Rows from block 4 of the image encoder of a small model that answers yes/no questions on an image's attributes, named by matrix and row number. Rows with one number belong to one neuron. Each number is 500 + 40 x the weight over its row's rms, rounded and kept within 0 to 999. All counts start at 0. Numbers have three digits each.
After each neuron's rows are labels from the 100 images, of 14848, where the neuron reaches its largest size: "peak at" is the part of the image that holds the peak. Only what is clearly more common there than usual is listed. The data: photos of arthropod specimens (BIOSCAN-5M).
# gate: MLP gate (encoder.blocks.4.mlp.gate.weight, 320x160), inputs 108-159
# fc1: MLP up (encoder.blocks.4.mlp.fc1.weight, 320x160), inputs 108-159
# fc2: MLP down (encoder.blocks.4.mlp.fc2.weight, 160x320, transposed), outputs 108-159

gate.125:464435558441491431521468460533570464524450528483523605475495474499518447467503593536487516538511453490590527477458467496475478582518515540436493571558541490
fc1.125:493585523556536499487526496467470496454484458525519372539510510516479594527479427519618485483512585517442515517495571451531545444528492431512495453458455504
fc2.125:483470430518459553514581461549486532545588499441461468534517441467445443496490473533536548492480504493529506537507534511482496518514487526554424491516486451
peak at: centre

gate.275:566537493446499525472524490477479485545513432453475493456551481509501463546518601529452457564531464476443504523474451506372588498434508489514522516532485476
fc1.275:572498470464482513520540488505453481541485435452478489465528490499514478559524609502435473550540457494411515543479424504402573488460484485478533518595487540
fc2.275:525452543457487448600493507510567545453549496500464436486512543487405465472438559527484443466451483493482470453514498448527472533483461515559522465554516510
peak at: bottom right

gate.157:488480537506522525498484562459547494524467509511486447446535505479533511503522537491541470482599433443510457508464469469551582470443448515451570486481486535
fc1.157:533489514552479494511455402527451551535541466490513589511483484516455496464491467495470463445396545528464481502551506522481419495539583521560463463496529488
fc2.157:482519531463540524491451510500488490453492411490478538532501490521500457453548535416577547466466460448483560479481457498479507491473550560508467504445475526
peak at: centre

gate.14:547491539567501574556524457413440519478471480472485435497480504471425500500444466538499455496533437454550499538512475492562475502490526516496388566500482522
fc1.14:503554498531543520526443485494505561517538520552571547510474517522443561501457467544442545504520518490495497525434561514501495556464466547471418434574469449
fc2.14:493558440484437488423538509554469462564525548513523524498475368447494507472467483503477548470587555505466519526416554468474501523506454454558452506575513447
peak at: bottom right; top left

gate.225:474540498498516449529485455510543470465495503457580540506484526552495398468417399480420528483552567531492578468527602379489534493484451548488435499510488543
fc1.225:503446475444507534488503508520461495510426486525470459506539461507491534530536571522478519524451426489493473503474381565507393527527533483527538534507442478
fc2.225:499470448468491454549506542516466451564491581487504531461475496553498480473472492436460508518486410527437495497423461523452473514586458501485595491478480557
peak at: centre

gate.307:510567479532485478530468507464484470493450535473522450572532458529494467577500475487479464488497480492527505498505519545470462484531471473529530473491477488
fc1.307:484438553482464519580463421570544533530507507585490513486479503493493471445497415577543468499433512470543482510519492559462553469579473578474513561516538583
fc2.307:478477577495486462481466535475482509476536517532446494473523489490510560398544529590544543494503481485489500492485549528466515489509434486497520434511431482
peak at: bottom centre

gate.276:518496432462502501488518466484529543473539550493462437545569483521520455538506535464483460544522472446480510414503526568436496480486507494469537571527473486
fc1.276:513494440471518437519521521467558467526501557572460437493475561482575422463477488495469487531465539496533545548523477454490581485450499485468459470511518612
fc2.276:406501581490525536518490496533549473509467428493528509462483500485455525522443501505531566511499413541469468372539501473519455434536517438519486521425504452
peak at: bottom right; top right

gate.70:554517507471487381438508519466449576561494491428456480526570527467480483491434523496436468515532464470453530465472565495454480473471536448512467509526599448
fc1.70:424447410549506567532545506515566466480476549572499538477409512524536502487585473504528490487461521562519457548485462497542494517529450562452525517474482571
fc2.70:486497527522512527499510518562489473548529457475498475542503466475497534501528447475548495528467552505530424491547463474499392437569461397411527501456454480
peak at: top right

gate.201:425521499521581440534498477605455444536550517489482503487538468556491518523468416581528421485504455535446485512462490466465521530470444560465504541511520552
fc1.201:528487533500456551486518555479513549453443439483504498546428500456518510416521573410477589475480588470529547470489521517514444504532581417507485493444516430
fc2.201:499464545550465508576470455498479521450496471492539450427501451455512523509485495501462454524488466557444553451532526472487553505444532476512442473479550508
peak at: centre

gate.315:499568540521474490459545444479472530459570534448512506470483504477468517499518403554511478571499522494444550542539479479496504483548422442550556532438531517
fc1.315:462490481560504491483509511489542525474558462416563511537551483465528496502467531487481446473503553506479526511493462505488386572460443507476468475532513513
fc2.315:502499520448470461569459472520504532532479463503440483468411535506481471452542550483525499520522490472489509491407575536421478476445592571479541461516488472
peak at: top left

gate.20:540506487471593444484547520537507476584429560458540499478521513503451461498427502518519479473490481536555528563475504484571521549423426446441506549428469494
fc1.20:461466522478399529533503481500534471439513446487514409509553493503486601469502505430542490517507466516445457445538502544430497436542531509488523490476471511
fc2.20:485491458526456500529399483569462529495507494508497485522444510489501516496480479510554443480435486476536511535461575441529494490546440461451512483462499479
peak at: middle right; centre

gate.37:412573547521462542484508557464488488528439534522550467440504459534483483478584431452428482466512500542514454509517531565540426551517520528516447495622462487
fc1.37:461590541483477538504497575436450526524505516562494476478524470538476504437530451486405549468516466508518454527479514531549465534520539548491485444584482479
fc2.37:544502479544518511460501482497483504566507504543503485581484517488533486501499532541521540491537537472549537572488476470495551410467458496424485482445509541
peak at: top right; top centre

gate.89:464487396520488542548487499489446474491494575568423537486461579487516480514592465499499545490566442411492481601550538446499518510424473507494449455510476539
fc1.89:499428410531474550487523463493474436515438542544464564454535563489479529501602493513468506508581510407551484566520538441545474469393493547529527515425429556
fc2.89:504483457517489501518467559465488551443533511451469533448495521496503463501491504543519496481429477559512507495542533479472452542503521513526462556518469464
peak at: top centre

gate.278:537512437526463518501494471474538520530531485472454491540452545515508439474525512519472494488482512434477501575535519497407502429521483540523447468417493541
fc1.278:514516419519448541489483489450507484491450457495471483493484521545517512509530515554394536469551438478518476555546468472448499439542493548515486413436478556
fc2.278:495535490514514494492531476490495466536496525488490524505414553496485447440531481489418516441450477531530510483537591491545493558497517456435467495567534447
peak at: middle right

gate.130:389489492539482433483530456521516423481562455497519513515472503452512482554466429552548512516554516511527516452480537546497426489569491491464464494493511457
fc1.130:528522556462498540477464523479560445371499440539501523440548560494475487514501470590493463503451485496451508430501490394497563538495557559504500546456461512
fc2.130:533450496518417518553568436554481487450595497508534502461561515500387516478490529514462457556526510460432520515510496542447458542489465486540507499503488439
peak at: top left

gate.147:483481453546523466454496431525466525537484561528472466465518542503487476483492509528569487512493550462450488481522479446488470547490499507483493573542541566
fc1.147:486589521551523434521504473528471493494420485427542538479483546555485539498523496519469553501551531463558458488542486493508541451441502448450484559522519497
fc2.147:506443514506488506445497496562455513548554530491569533449502501474525550491521547484475533426510493598439484531576522534459501581447473440599458521550491442
peak at: middle right

gate.149:428484483477479512581466520514507446557474476525487442524509503484476497528580534508525485520462537480569492518554519502492456568513529461515442507531458499
fc1.149:584492498515509452516511450488558503423487534484592579442503490531498546451444536512503519438444475450502605428504518491533532473478481486488531528529481538
fc2.149:453543512541534454489503566496534462485490496509488455545490411531480523543496507497491575504437460563501561472468498510488513475483520534438461529520558458
peak at: bottom centre

gate.319:514535497566490473517478465557502461485558570452512493478467497504517491485512467527375544414538523533503456474486623448486541541496492471496488453487455462
fc1.319:538493503422507488498505510457503501462470459577482454541575517526528487533418513489534462581471453503497462535422467553530502486506473473508518470512560516
fc2.319:464513513472453507471403532518485528455485506474536519555484472521457512539431514428493538475501472588510462502427428495486617561477436516489535446483515472
peak at: top right

gate.200:504530514495577553444457572506527508484526534462509487486439516468538504551493420593457474484488430416559455562529517533551465548526503455481469504466524528
fc1.200:567526583539481504506493500518548532498537486432511538511547496491506485527567440522468478521494472509399466467489488466557474520464565508485483558437520458
fc2.200:489499493509549496497524475518508480508555465653509471483483510485458461453567501519473485478563594483498598571499533487496494488480476489561435483460500475
peak at: bottom right

gate.17:509472541560532488411520514436491502432514455559498485438478486489463531525474454487496549451429478463513505501497416485571471463552541534543554553487545517
fc1.17:528444457479504540604473506491522488556508444480487502510495546495542455563491518504489563566504455470439421476540509505519509541439438564436440528501510572
fc2.17:471463535533505448613496492410505524469508474480546585440498522497537492522528474551532558555539516457514557565519441480553516526446457552461496558527462552
peak at: bottom centre

gate.74:484525481498535487463477441437450532516499520446464461483547501608498468477438562476506474461514470516415434458537570509541501444495519448552549557430533499
fc1.74:491541469458573500525589586536567456456515542553552480489470436482478537517523478507448458514517471563512486568493448502506504603462470538495468471512511473
fc2.74:458463505541596502467491541478520467467466482538485508469561537467428484521498450568547517545495505453473490445510493412514449476528481515472465568471489492
peak at: top left

gate.46:550558415452523533550511465548568454548495517579494498530537543414540489438481520477569461499471384493513563538477530445490529521442543530456488507577509545
fc1.46:407442518502476424486550537527430471491520509446534521454498495511529503551494476538446565496532569465484469440558501550504428470545451519557531451523461436
fc2.46:459514481515469541460604459489484518471498487477500460544494459533460516458480433506565488513574565545506456516516461501544542506477476471501497512520485509
peak at: middle right

gate.47:571491576474461506494516466532427469479505430499486481456492518544417505538430483535505481462505522519566462453450522539513556448538532534540476482486502443
fc1.47:563526492528523503497491546438565516515483525546489422500433539556481501447500467457478542539562437478537415487546531514464522518470472476517589509561460569
fc2.47:528518459544553524523542517475525493456449495542509434553437507522549502474450497474505574581493482432519461454466524483498518500478494500465463582575453550
peak at: top left

gate.250:525486461548520504475542511538480539460499487505488434502563507530522513521543448531575522473454521409444410538430473509515584413495482495464537500502517459
fc1.250:528475459511514549490515530516535549533480550508533481532497491484467407554568453518512467520469542425469473575486481477473548501478478438496518456458511467
fc2.250:528475410498534507468436532483505529505474506511574508468505533486547532466481453532419529488520479533496494452523493493554470537590531499483506508550481495
peak at: top centre

gate.19:450475463489552518475577438538510461516512398574504508581451508503507494445545496460488566431513506485468513506404512475486479516482444552492502543515450501
fc1.19:434480511474539556500558515537534433561472457567565488572499497523485489455557462485508556428543487453451508451392532497499491548456467485490494544551508527
fc2.19:500522544506471516568487506482527477517478530559459496502408427537451532438484523486480508485541480493477542565438473444488519466518473521485469509500507524
peak at: top left

gate.146:469513504531454454541488447433473498564427543518483529441508514460550559522542590515462491467428502548550533438462473498428443500523500502488496502483513467
fc1.146:535562486501468496536417495498466598497451505580407505453432512510542471526544496477495554446475578491545460431534522458509510466453542443515520470526510491
fc2.146:456541474473571557541540517525586541503443472528519473445449461502519498457420450511503529487503489560514515464518520479468495478499544452451496447525538442
peak at: centre

gate.129:452511480468479532507496457531513515627536531467454468465529491544502524543425495480516570447523440439528522572482550494490469529515492499494482464552532554
fc1.129:517498469514489489471519477527461504435528538437459512538524461595487538443458545548434500471450486438525455554454417516487506539487422507419500544552505445
fc2.129:555468490494466431491546534470512518453453487494497437415510528469517459412507558388491464498514524440539481556537498539511547516528460454504503437477510458
peak at: bottom right

gate.68:489514527559499454536526438522459543544510511405475521524515502427488545471508469505485464431459465432491519525460548568453440524499414487478541521500480472
fc1.68:464474518529578556544500504555535511491509559448485497537493509400454454520510480487498539525464477406514496536492533543428463532509483526455554557513504452
fc2.68:485456491498503538512503502548520512587543449566524518563471515485519496480553450499496586483566522423516527449511461458495512562511426524518491469563495441
peak at: top right

gate.133:524524477499481574467558475490458545382559464402508437449515514482408469447522483509517482475515553578433457570493514556504471518517502483555507508543492516
fc1.133:561570527497466510492490474465528553450537456467554406514530456473416510457459509474507506551502567586443540526552528530491404525563527512545536420495472544
fc2.133:518530490457477517471497410466500531496536480529490515547461489436495505424471513513559494507533556530472481531469515470499554543482523571505544511485506591
peak at: top right

gate.290:547491491477483518512486486511495527496519528553452527540481493496545492426427498524493480483472423447487488526532517456547526552506494495527498478459460519
fc1.290:480457525527539479544476457487526512520512521518531486526488540444461434471589474559507509546474494487550546509430508532368453507529477502478497547538514552
fc2.290:447529511558488486436536522475533446453422459532493477519464505499498488547367439445550418503494435477499511497520510568570560524547557477525478504473505444
peak at: centre

gate.88:577565545515528494477516522487511531549451521561491438524506470601457463468402486580507500520545472442471540436501491442464481483504450496476478513456598504
fc1.88:461520494461482538556476521464563523518479583565478536443543493454430564486456521535486453504522452530498504505478494479494533502503509449472569539520464454
fc2.88:464535493507490509483532427489513451509519502396589481489475401544535527548515498540494489496464532403503456543540463490573530404478567493497494532472486529
peak at: middle right

gate.95:496496497433522519511456509553520540501489496557445488607519487498510535482496528459443526470474482507426491467434514443546520522606545519523543533443448502
fc1.95:441506504516487469487485503497512465519506482500552474495468575494446489476565416516540554448533527527523570524470553523510528543504510541517463525517527565
fc2.95:480539534527542445534479593549522460503397513542514484453484508513461458506430549474518476519476473539483517491461512542452559491507554502500531505527500522
peak at: top left

gate.294:531497521457466484550459500520507564446515572476514464459519489495477507535544558466462463500494509536535543527531480529474489487474514481504515410555504524
fc1.294:481440492524551502517475431545502524533508542467496455449543413485504442515457511519525467497446494582510515541501453508490556500501453484443450430578548469
fc2.294:495530491486509367484489513480505463551545501525514532421531559530546463477453542511540505548423554448499550556457442516488507492464524466433491453496497491
peak at: bottom right

gate.297:466565469466522619448513554582563456452499538448523487552434527533524554523492527541468464511449407486488449481439463483564523561514494522545502521501411509
fc1.297:524445523477509450548501466449420545539514446501477508496536433476493443508464478407497558527519558547494538553549455497426452439520497507486456514454606470
fc2.297:411459541467500475534474554496559466512532558457430544491421445458499389516405519508491469509507447445464506506518469582538535488483552505503509510479526472
peak at: middle left

gate.206:494533518502521547476507497505456547436543483410558503503535422482478501527521470456465529511504491464490439450473506508471473528547477489543514519501489460
fc1.206:475470427470503543487479484496524529474555516457486468532553446493494503503564556453481522480486448439496515485469523550394488501521504475501480552579490471
fc2.206:561462376493536479491495415442519508532502514494451496553526552508512484485593459476463512481533560474536549574474489546513541581458520533477555471510469485
peak at: top right; top left

gate.231:543528510479466449447517500494478523526486482434465485495565553554569552484489490498453530466511492445515527486529523470534507478532541540467486529479600496
fc1.231:564496454460459455444519479452449526527491436443505475484580496510503488479451485519477492496538469437498525483530545514506486502547522523507519522438515442
fc2.231:567473481458484481474475493415422507469454506524467471477527600484523504490481532551512472474564518459476540603458535511505563511475579547555558497540535487
peak at: bottom right

gate.124:561511502490535514511543539468534545517554533537500499469455516490484506492474487490500476427562582424527529489487584488474471491458545491467446496474569489
fc1.124:489497490449512541476494513475514448499547521518392478551472526547449511560483514495480459555480466545446518454480504480563510510527608508507501540524526508
fc2.124:447471480485519513495504527542414607481475484499432474547517440453503514495501515611614498472567481458504460552506470541464523508533542486486547473414526541
peak at: centre

gate.277:517499507489504517488521459440440473534516487556544474531453508511564426506537581562476576476516499489503557462477507461512480481523453378508470454488491496
fc1.277:565517521459487517533504494464462504472526447438455520455467562479524500585540408464471450475506540527435492590461513483556528495531473490416560385522551491
fc2.277:514532452488504438490490486554523486444461509525477471477527472527544544430538541536485531428548512489526479436529458568496453590470534537513548486571543417
peak at: middle left

gate.213:503533519523566552533558481479525482447484442519564505519535580533497542514587507502526487548532507465450454588434559571539501521455492577519483522563458453
fc1.213:510517580467494453495463421416489509471407489516489483445518465506442489505529453538503450464443487443558552517525613469513468463573558506487521509523520465
fc2.213:515510511493406510499485576496577505563482469528467460551467442454521455462525490476481510510570494485538529508586471501522514428488504524531443564534594485
peak at: middle left

gate.169:499464560449506553424473500433519515492451543519451510477429449488441569487544400495434466458553523517545493480527522511494433487513552498520496584515499543
fc1.169:444505465515560515465446470515520546435454461538442494545540470470514511521497477481540503497465503439547506502476519450492512532418477534425504469479472551
fc2.169:563471481473478475543482488568461436485538481496483567449465504459429391545535570521460468477461519509488502469503539456490526508515530615473546449505412533
peak at: middle left

gate.94:475471468511573496528510552489532485505496500479599490512551494443541540499521467480520566561477560510514415531490478531532399406454470511442524463521532508
fc1.94:523510553544527486527518442453442502571500600425520484438501502564508530469516411436538466514508540500540533447511500478485492578520487520493488477510513528
fc2.94:491547450541552455531498488475516470518504631465520495494512529449557471531544548494503494446494504553487507479505521475598521585505499465522558522450467421
peak at: bottom right

gate.272:488566496525504570551465590482500489462540517453473449506575539553544463503505600515490495472515479462428460508447507453465509488407476534569513540551448526
fc1.272:488468503463439420487533455525571501511464508507492543499479440483447507469471481481513475516491537568532495547539552563512570478557599447507486453403573512
fc2.272:465513488511515453572465493443441540570439475476426489504613505529519528470484491553471529541495489463533492475465475514567507518463471461452509502470537516
peak at: top right; top left

gate.143:515533517506487552451500558527467524418527520412522524476491501499499505522564519560482468520503575523442485533482468472495473550451542589528492556455508532
fc1.143:470569533526466570523451543528521547439574465544525513478483518445498533492612440547463579483468518534452504474536495513453507543530534583475514557459485550
fc2.143:544554482542519541517569398512504445462486534602519568469458492473496524502569486525507523439437498528524514550461551475495476458481533435498459514492513517
peak at: top centre

gate.216:417570490478494427525481530502493506493452488376483541414514509512567480506441484507547503528458494568515452468539500565559504489554494464485473488526509549
fc1.216:579518491500524427487484487482461502498481459403512586492467466553562510539500576494527486458497490520492490506493548532535476507520494487531518465528443462
fc2.216:488523520511430396511492512527467499411446506535460573438424482525504454524490471510455446507539467511489566495456538559558493517496487473558509431509553527
peak at: top left; top right

gate.107:513535480527475447530532505433498551454478445516511522485457494608536465552534590497591494530495475513515504510512543497494538511560503520553392502448519462
fc1.107:493433517419571469533468507543549471505467558562578527528446491473500460479481431498477493537513487485489459471503455456505512448546551459456546515496549492
fc2.107:432496447481471535544508440512574441468474497523531509627479544483464492463487534510493491492488532377530470561560457477517541516539474563522478529458491465
peak at: top left; top right

gate.243:495542480445511510518499506431574489492528495590480439471461489481439509510492529488504507426502504443468524480420577448519512506470559558458503450481527501
fc1.243:524467529440482499547542470509505464504584563553436484501471471497456423435508522578466548507536496468508524527426490494525470536522512540513504418531537496
fc2.243:546521500531521476562494502535499429575539524497561524532475532553485539408485492479476517476454481476498433498456453542463528540477483531444484469503491598
peak at: middle left

gate.184:461491470583500529484500488509483542517525485457465508534549451498472485549510538499518522514499546481469507480486495508447501516519455516508492494545506548
fc1.184:571484467514527471523474478523512465531556489594493510522453599530566498494502521590545504529487458545501517532526497528483523466453528523468491460479562520
fc2.184:433546566512548430483516562487505482491449434522491500470450503488475538522479529454494531461499511452523503487474482465519488472501383403620442473499529522
peak at: top right; bottom right

gate.26:571455482454428440532469515534562488519558474498550561467538440535570535498595467471500452489517437546429457410497511512469533526523519487499542415496561531
fc1.26:478534527500533568479508536478463475519464522476470454493434604463479485521403518513545509483462545499542553538473511465492465535482484499491457559506466446
fc2.26:460461450435474454520515505567511480484536449503444515544500492497513462533496514556460540514447517520523506551562493511472478471499470520499543529521482521
peak at: middle left

gate.31:445482551497532491485423505474602549494564469543493529626486443447481451496503526491535538532446533531504459502498479515487458531523487508548446449480466510
fc1.31:488523543500484484566535485480437413510492518514508488448461554586425504514462532519467489472511495498504460504529518487485495492494554538444507550488462450
fc2.31:494514529449546533487408527463543541541486533475502497496483485472529540504495481552489458517511495549492460509513461535494569503542510478565472444496481444
peak at: centre

gate.54:587498522478510505482518478491522439442526496480479466483493521512445455569559546507498502475568455490554406460538461519489574457503496520514477526447441586
fc1.54:489556507516485521558462518459477440460573495516459461503493503586502464525542539476534461439534505512508432534538442538452545466466537556546409546588473502
fc2.54:448509491539513491488504508457461498542458493566513482433543513530597484533466477489446489534398472549458482540492474440508548592509469532542483456559473450
peak at: middle left

gate.163:531526510461507505457522522539445485487556477479418522492422438516518529558479504536555472510467538465468481465447487483565461508477532536514440544474488468
fc1.163:514486436428552447505488446505501541449599529545490501481598420530484519501553522531487546436468472520490510456485413436485455512518510502521503541501513451
fc2.163:557498422554506508503503537504424497452450420414545518443488569564557556526524408496416452554588411527530504528515485545528489489526508479528478470486541475
peak at: top left; bottom left

gate.118:531493450540457430509503425513501474512492440453499432485508511540520509484457537463520482503553482526434485480480476486485475478521428529554586471532458584
fc1.118:497453481524519442527423468553504489559483464557494466433458490508515494490471497467489465483498476531452556492459551477514440521523486539516515416490502515
fc2.118:522495516460528485499528491485544415461491476534545559478466480465425470488543474493602527536499554445475474479460494483537461537546531448485568440416549504
peak at: centre

gate.109:476476501447555507509486498575539524513521534485493497497492482550471500484415472445439485485476445476507476463521454455503499479557505533484515456516525485
fc1.109:506499491461558526522505457551533529526485541475486504538511498537457472501437480450392469454477420487491488488547506441537530504534461464476541439546519477
fc2.109:568485503462579552479461500538418516503536504467542493562550512552535544471472490505493567487454549456486508494474475411489505457481528505531540519398466493
peak at: middle right; top centre

gate.135:530502497556570503568450536584584451473584461515442451521462502421541494539446510498537511557452492472512489566461529490515493503539475506486430520490454539
fc1.135:476523476524578448542468520577601502446609511493438532500497488460520463526487535517534527550490448458488479551440500486528494531538517509504463519481464515
fc2.135:482579511494488534490511485541494409561571474499505500497482449509521520500549548477532455521517436474506495440461526524567449466512525482542496491550485496
peak at: centre

gate.41:458515506450469610486558479488456523482477437456479533563521456443455558561512541466501490503473487465521518443454500515487489520513441590525525543529439468
fc1.41:483501466496482547507496505478500563520437460414487484519528499451482539563521488460511478536515435463533447424480499490436457511481439530524512532507456503
fc2.41:592540511536525501523509486540536510477542564540493500519581457528483446482608493581470532439504531514516513559455572503496550468481534530413480488590492496
peak at: bottom right

gate.105:542499443554423489453464500433521547545516480511523465473477451534477437459484534561509558457520516489499432529537478490536459472455518497512509431495454583
fc1.105:516484567559440570596513462506464472514485463487477529513471499493476470531563472595508503538470477510441477529480450505506526554433456552515576493464571462
fc2.105:536485511482505525517541517542525464545477437483535489554514528490453435457476466553533505456521526542422546497491504470508533525564506556512530439486490536
peak at: top centre

gate.217:534494549374454508438574426541538478423544492507526495562535495507468476463535409556488470516505493522567515477511572554536471491402515497519424496453518464
fc1.217:459497462634547511544475540452473480566503526494503484512452502536515482491499576496495568479479572431472458492518480393463573489617479490485476536534462515
fc2.217:462457483483533524522566555523493445460542566557486437535544466577456508510414474537501484521435592520608431537483542510547438563469530504465571497494504509
peak at: centre

gate.28:518448492509527433486531470494589516516531508554494438506462452509473445434486467532573491609536515520442532530507493467564480464487524478440524483446505468
fc1.28:466434495479510428459510489519556558584510484539518483479522439480482421540432512523533463523555514502498509488547501514552525444498529583472502458479501462
fc2.28:462545440561460506490518466575498448485472569557494502500506558449446510559542551428477454557423531488538457496484531572425492426575424497524503471445502456
peak at: centre

gate.240:534479516477525520517470448512498478508473494546553510483483478464435547455492550522435517470518507475474484567435495577506476538439460435524478540574497529
fc1.240:492470435457532564524478414495510494493483498508528533470500495476384480446441514517478499486531564499408506522470452470539469481399473457512463541592490512
fc2.240:534506508497456498483529488483512465544491534558553516506557545468431502470460394514583478436451534537530533480464490460494467513527455461476492525551540507
peak at: top right

gate.128:490506505460479465551460502504523513478471506555566496476555515508521527540482555512555467469465623515454525476498488544547484479518536559456444472478553517
fc1.128:518459419438567507533594521445540448564441532440506528509504482462500527492543530494463452472534534471527498468570556446436441510420542473525566470499487474
fc2.128:536526501534549438456442495447523495568594497456457478468430502533502570501495565546498407539494551472458450432492546581583485492538486514535471478485554463
peak at: bottom right

gate.205:501520519472489559515528470562476516465503495411491453447538410467426528504503550477491503488550439460474478437494510561486439511520496499510525557500483417
fc1.205:555540528471459554534516455541511572503528503421453474517541434440441489511508536500461493556508472501463531453490537538511468497531506494492520545524489478
fc2.205:554473408533508514453509470469495528515519543519475537569559522536555444476562458517469530480514574511548523597472500566464612530488499535486545476514469514
peak at: top right

gate.292:532520497511507394489481542474445497546488467421470587459488524506575450560519547534517430470551490487503484441506587534472509454469548518493530461429472481
fc1.292:476474526498462552518487399520472443508453565523536402535531481476416529492530450541473540527477513507535497563469495444505480506538459482542506493533526505
fc2.292:490469492550497590513550430482530555538498477470539478545576425499442481496558515506451542536498475455527480466519504492486526477511491487545511590485481533
peak at: middle left; top left

gate.136:437484419479477523577580557582403497482490502479532494517520500485564489478511501476448453507534460528569511549541471534528489500543419544529508451542414499
fc1.136:476462429456536543514561550602448500459435538534506487583521513462565454478517436494474457494492499520580510545500518532515508504529474528435509463549470486
fc2.136:484540473434525495437493512504525538626464473571517523542504540486560484529481478517520455502512553460530469515490456533512513431460454539450477441510471503
peak at: top centre