From a checkpoint of a small model that answers yes/no questions on an image's attributes.
Training: muon at rate 0.0027, 10900 steps, batches of 384.
Data: trained on photos of arthropod specimens (BIOSCAN-5M), 97500 training examples, 42.9 epochs.
Rows from block 2 of the fusion encoder, named by matrix and row number. Each number is 128 + 24 x the weight over its row's rms, rounded and kept within 0 to 255. All counts start at 0. After the name is the row's rms in percent of the matrix's.
# q: attention query (fusion_encoder.blocks.2.attn.q.weight, 256x256), inputs 86-171
q.152 094 [211  97 140 125 133 121 162 123 126 174 134 173 173 115 115 151 138 122 136 131 146 141 125  87 114 109  95 115 113 120 125  94 124 116  70 112 124 144 132 135 157 148 158 115 112 107 139 144 125  76 141  82 126 159  79 139 125 169 154 111 106  96 119 119 170  67 133 109 130 144 131 132 112 138 130  95  91 165  92 146 150 126 114 117 171 133]
q.153 096 [112 140 143 109 144 127 139 128 156 129 130  93 144 100 139 113 122 131 162 195 143 179 117 130 117 142 122 144 116 126 152 112 119 146  94 105 156 101 123 144 122 138 128 143 133 132 149 144 196  79 166 124  98 140  98 147 182 136 104 116 149 138 160 154 125 126 130 104 103  92 106 112  93  83 102 121 137 103 116 126 170 135 161 135 100 110]
q.154 093 [129 102 130  93 140 106 128 142 131 109 120 142 127 131 161 136 143 155 112 146 134 115  98 108 106 139  75 122 124 132 147 132 149 145 156 135 129 100 136 106 110 140 136 175  89  79  93 130 131 124 113 143 118 117 133  49 106 151 100 146 139 137 136 141 153 171 160 161 101 159 132 130 173 189 157 141 164  92 127 124 130 118 133 137 118 142]
q.155 095 [108 107 134 144 117 114 155 131 181 151 116  79 155 108 113 109 107 134 112 119 103 112 140 109 102 141 134 110 115 207  82 159 100 140 142 157 156 165 121 156 113 111 112  94 125 127 143  89 135  86 153 133 100 113  98 116 166 111 163 122 151 105 133 141 151 158 140 129 128 168 123 113  94 173 151  99 125 147 176 104 109 137 134 137 130 142]
q.156 092 [141 128  80  93  96 110 106 127 167 105 130 138 133 139  66 137 134 129 137  76 168 106 116 133 126 156 166 113 113 100 113  68 164  94 134 124 111 146 157 198 151 148 117 135 167 141 116 120  79 134  96 159 101 137 102 130  90 103 162 121 114 127  93 152  81 124 109 117 126 162 134 117 108 127 147 135  88 133 113 174 132 102 144 118 173 121]
q.157 092 [147 165 100 127 126 183 113 165 139 106 200 122 121  39 148  93 138 121 121 126 111 113 164 165  73  88 137  97 141 168  94 123 110 107 150 122 125 110 163 139 115  95 103 127 131 149 121 109 125 126  89 111 133 135 106 111 131 112 115 138 126  65 163  96 126 133 130 184 152 149  97 133 147 116 151 122 113 154 146  90 150 129 159 152 116 126]
q.158 095 [134  77 161 148 153 126  97 115  84 100  94 137  60 117 133 111  90 154 108 168 137 114  68 130 165 135 131 139 139  97 140 173 154 144 153 142  99 109 111  88 130 112 145 130 113 106 131 104 152 105 148 158 139 149 134 115 149 117 151 116 131 141 154 104 144 104 145 121 112 112 148 153 176  95  98 156 113 167 103 112  87 161 126 105 134 127]
q.159 086 [161 151 118 144 148 180 114 121 130 117 128 142 135 194 125 141 144  79 144 114 137 112 109 130 136 123 142 129 120 143  95 115 133 128 152 135 121  77  97 155  89 155 110 119 100 139 122 126  98 104 100 151 191  95 153 128 125 145 122 134 133 157 151 117 139 129 133 135  82 125 114 168 121 119 113 115 111 143 176 179 121 123 111 111 114 132]
q.160 103 [146 133 159 137 158 113 163 126  86 108 127 119 163 137 145 142 129 104 176 115 175 163 128 107 152 111 152 131  71  99 103 121  86 122 163 109 122 123 128 136 187 141 131 137 130 167 116 144 122  82 168 149 114 105 157 155 112 160 166 120 127 142 138 100 119 153 111 110 110 132  81 108 101 119 160 157  96 114 110 110 164 127  98 140  80 121]
q.161 108 [160 133 129 146 111 149 130 111 144 131 147 134  98 150  86  75 120 116  86 137 108 130 136 108 115 187 174 110 127 106 174 154  96 120 149 136 166 154 139 125 120 118 167 145 116 122 140 149 146 124 143 100  92 139  82 134 130 112 140 112 131 148 130 144 119  90 128 144  64 110 121  92 133 112 101 116 150 106 136 113 119 120  96 110 133 112]
q.162 112 [ 92 153 138 112  82  91 135  93 106 121 109 142 133 146 137 158 130 145 140 133 130 124  72 194 149 148 138 121 151 131 123 100  92 141 134 141 108 134 136 130 125 137 162 116 156 145 120 137 107  82 106 107 142 108 178 134 113  96 164 124 132 103 142 150  98 147  93 131 116 162 128 155 152 113 121 152 133 121 169 106 155 123 169 138 100 155]
q.163 095 [119 142 117 141 151 117  93 144 121 107 137 136 152 126 157 143 123 163 173 124 158 143 150 149 124 125 125 126 105  80 104 119 141 136 124  82 128 134 119 136  94 140  90  94 134 115 111 126 158 175 103 114 111 169 137 125 176 114 113 102 132 124 109 126 107 152 157 123 100 154  91 143 157 139 141 126 135 111 105 117  89 131 126 131 154 143]
q.164 099 [ 97 121 134 115 105 130 139 109 140 131 158 151 116 146 152 151 144 160 111  96 114 137 128 156 143  88 114 134 145 133 180 122 133 138 127 112 132 159 117 104 135 120 147 108 151  97 119  93 108 131 129 143 175  79 124 136 123 158 127  96 114 146 122 113 163 164 134 160 141 126 121  85 106 104  84 154 107 165  82 138 122 116 122 107 122 115]
q.165 112 [138 180 144 121 130 154  88 131 146 133 146 151 137 142 106 128 122 124 135 140 120 155 148 124 123 146 143 100 129  81 140 114 124 140 144 151 123  77 117 137 111 155 159 109  99 166 138 160 145 147 164 114 110 174 102 109 125 118 112 135  68 146 130 109 135  99 122 101 148 109 136 138 173 143 131 109 139 125  72 112 105 146  62  89 146 116]
q.166 095 [ 97 149 155 161 137 146 105 109 135 135 163  90 112 113 156  71 137 160 111 160  78 148 139 131 130  90 122 137 128 128 113 139 154 118 127 129 125  97 120  89  99  89 118 143 111 115 113 111 148 127 138 150 124 101 128 135 102 142 106 129 136 106 150 130 119 147  95 116 169 101 138 123 127 123 120 147 133 139 109 138 123 106 162 178 101  88]
q.167 092 [147 114 113  93 124 102 143 149 120 119 147 123 139  70 158 127 142 144 173 133 103 102 155 129 123 113 111 160 154 144 200 120 136  69 112 146 154 102 111  95 104  64 159 106 145 132 133 125 103 102 130 141 102 124 140 144 104 131 122  82 103 154 109 130 128 151 146 111 142 126 146 174 108 151 131 141 110 145 110 150  96 150 158 129 121 142]
q.168 087 [107 106 182 134 160 145 151  97  83 177 109 134 118 116 141 103 131 121 136 153 122 107 147 158 134 105 123 133 103 136 170  93  96 149 149 148 161 125 141 161 172 138 156 162 102 134 127 122  90 115 111 128 142  99 162 116 136 149 148 153 111 106 137 124  97  93 134 121 143 107 139  89 124 137 108 121 108 128 126 130 163 130 121 138 154 131]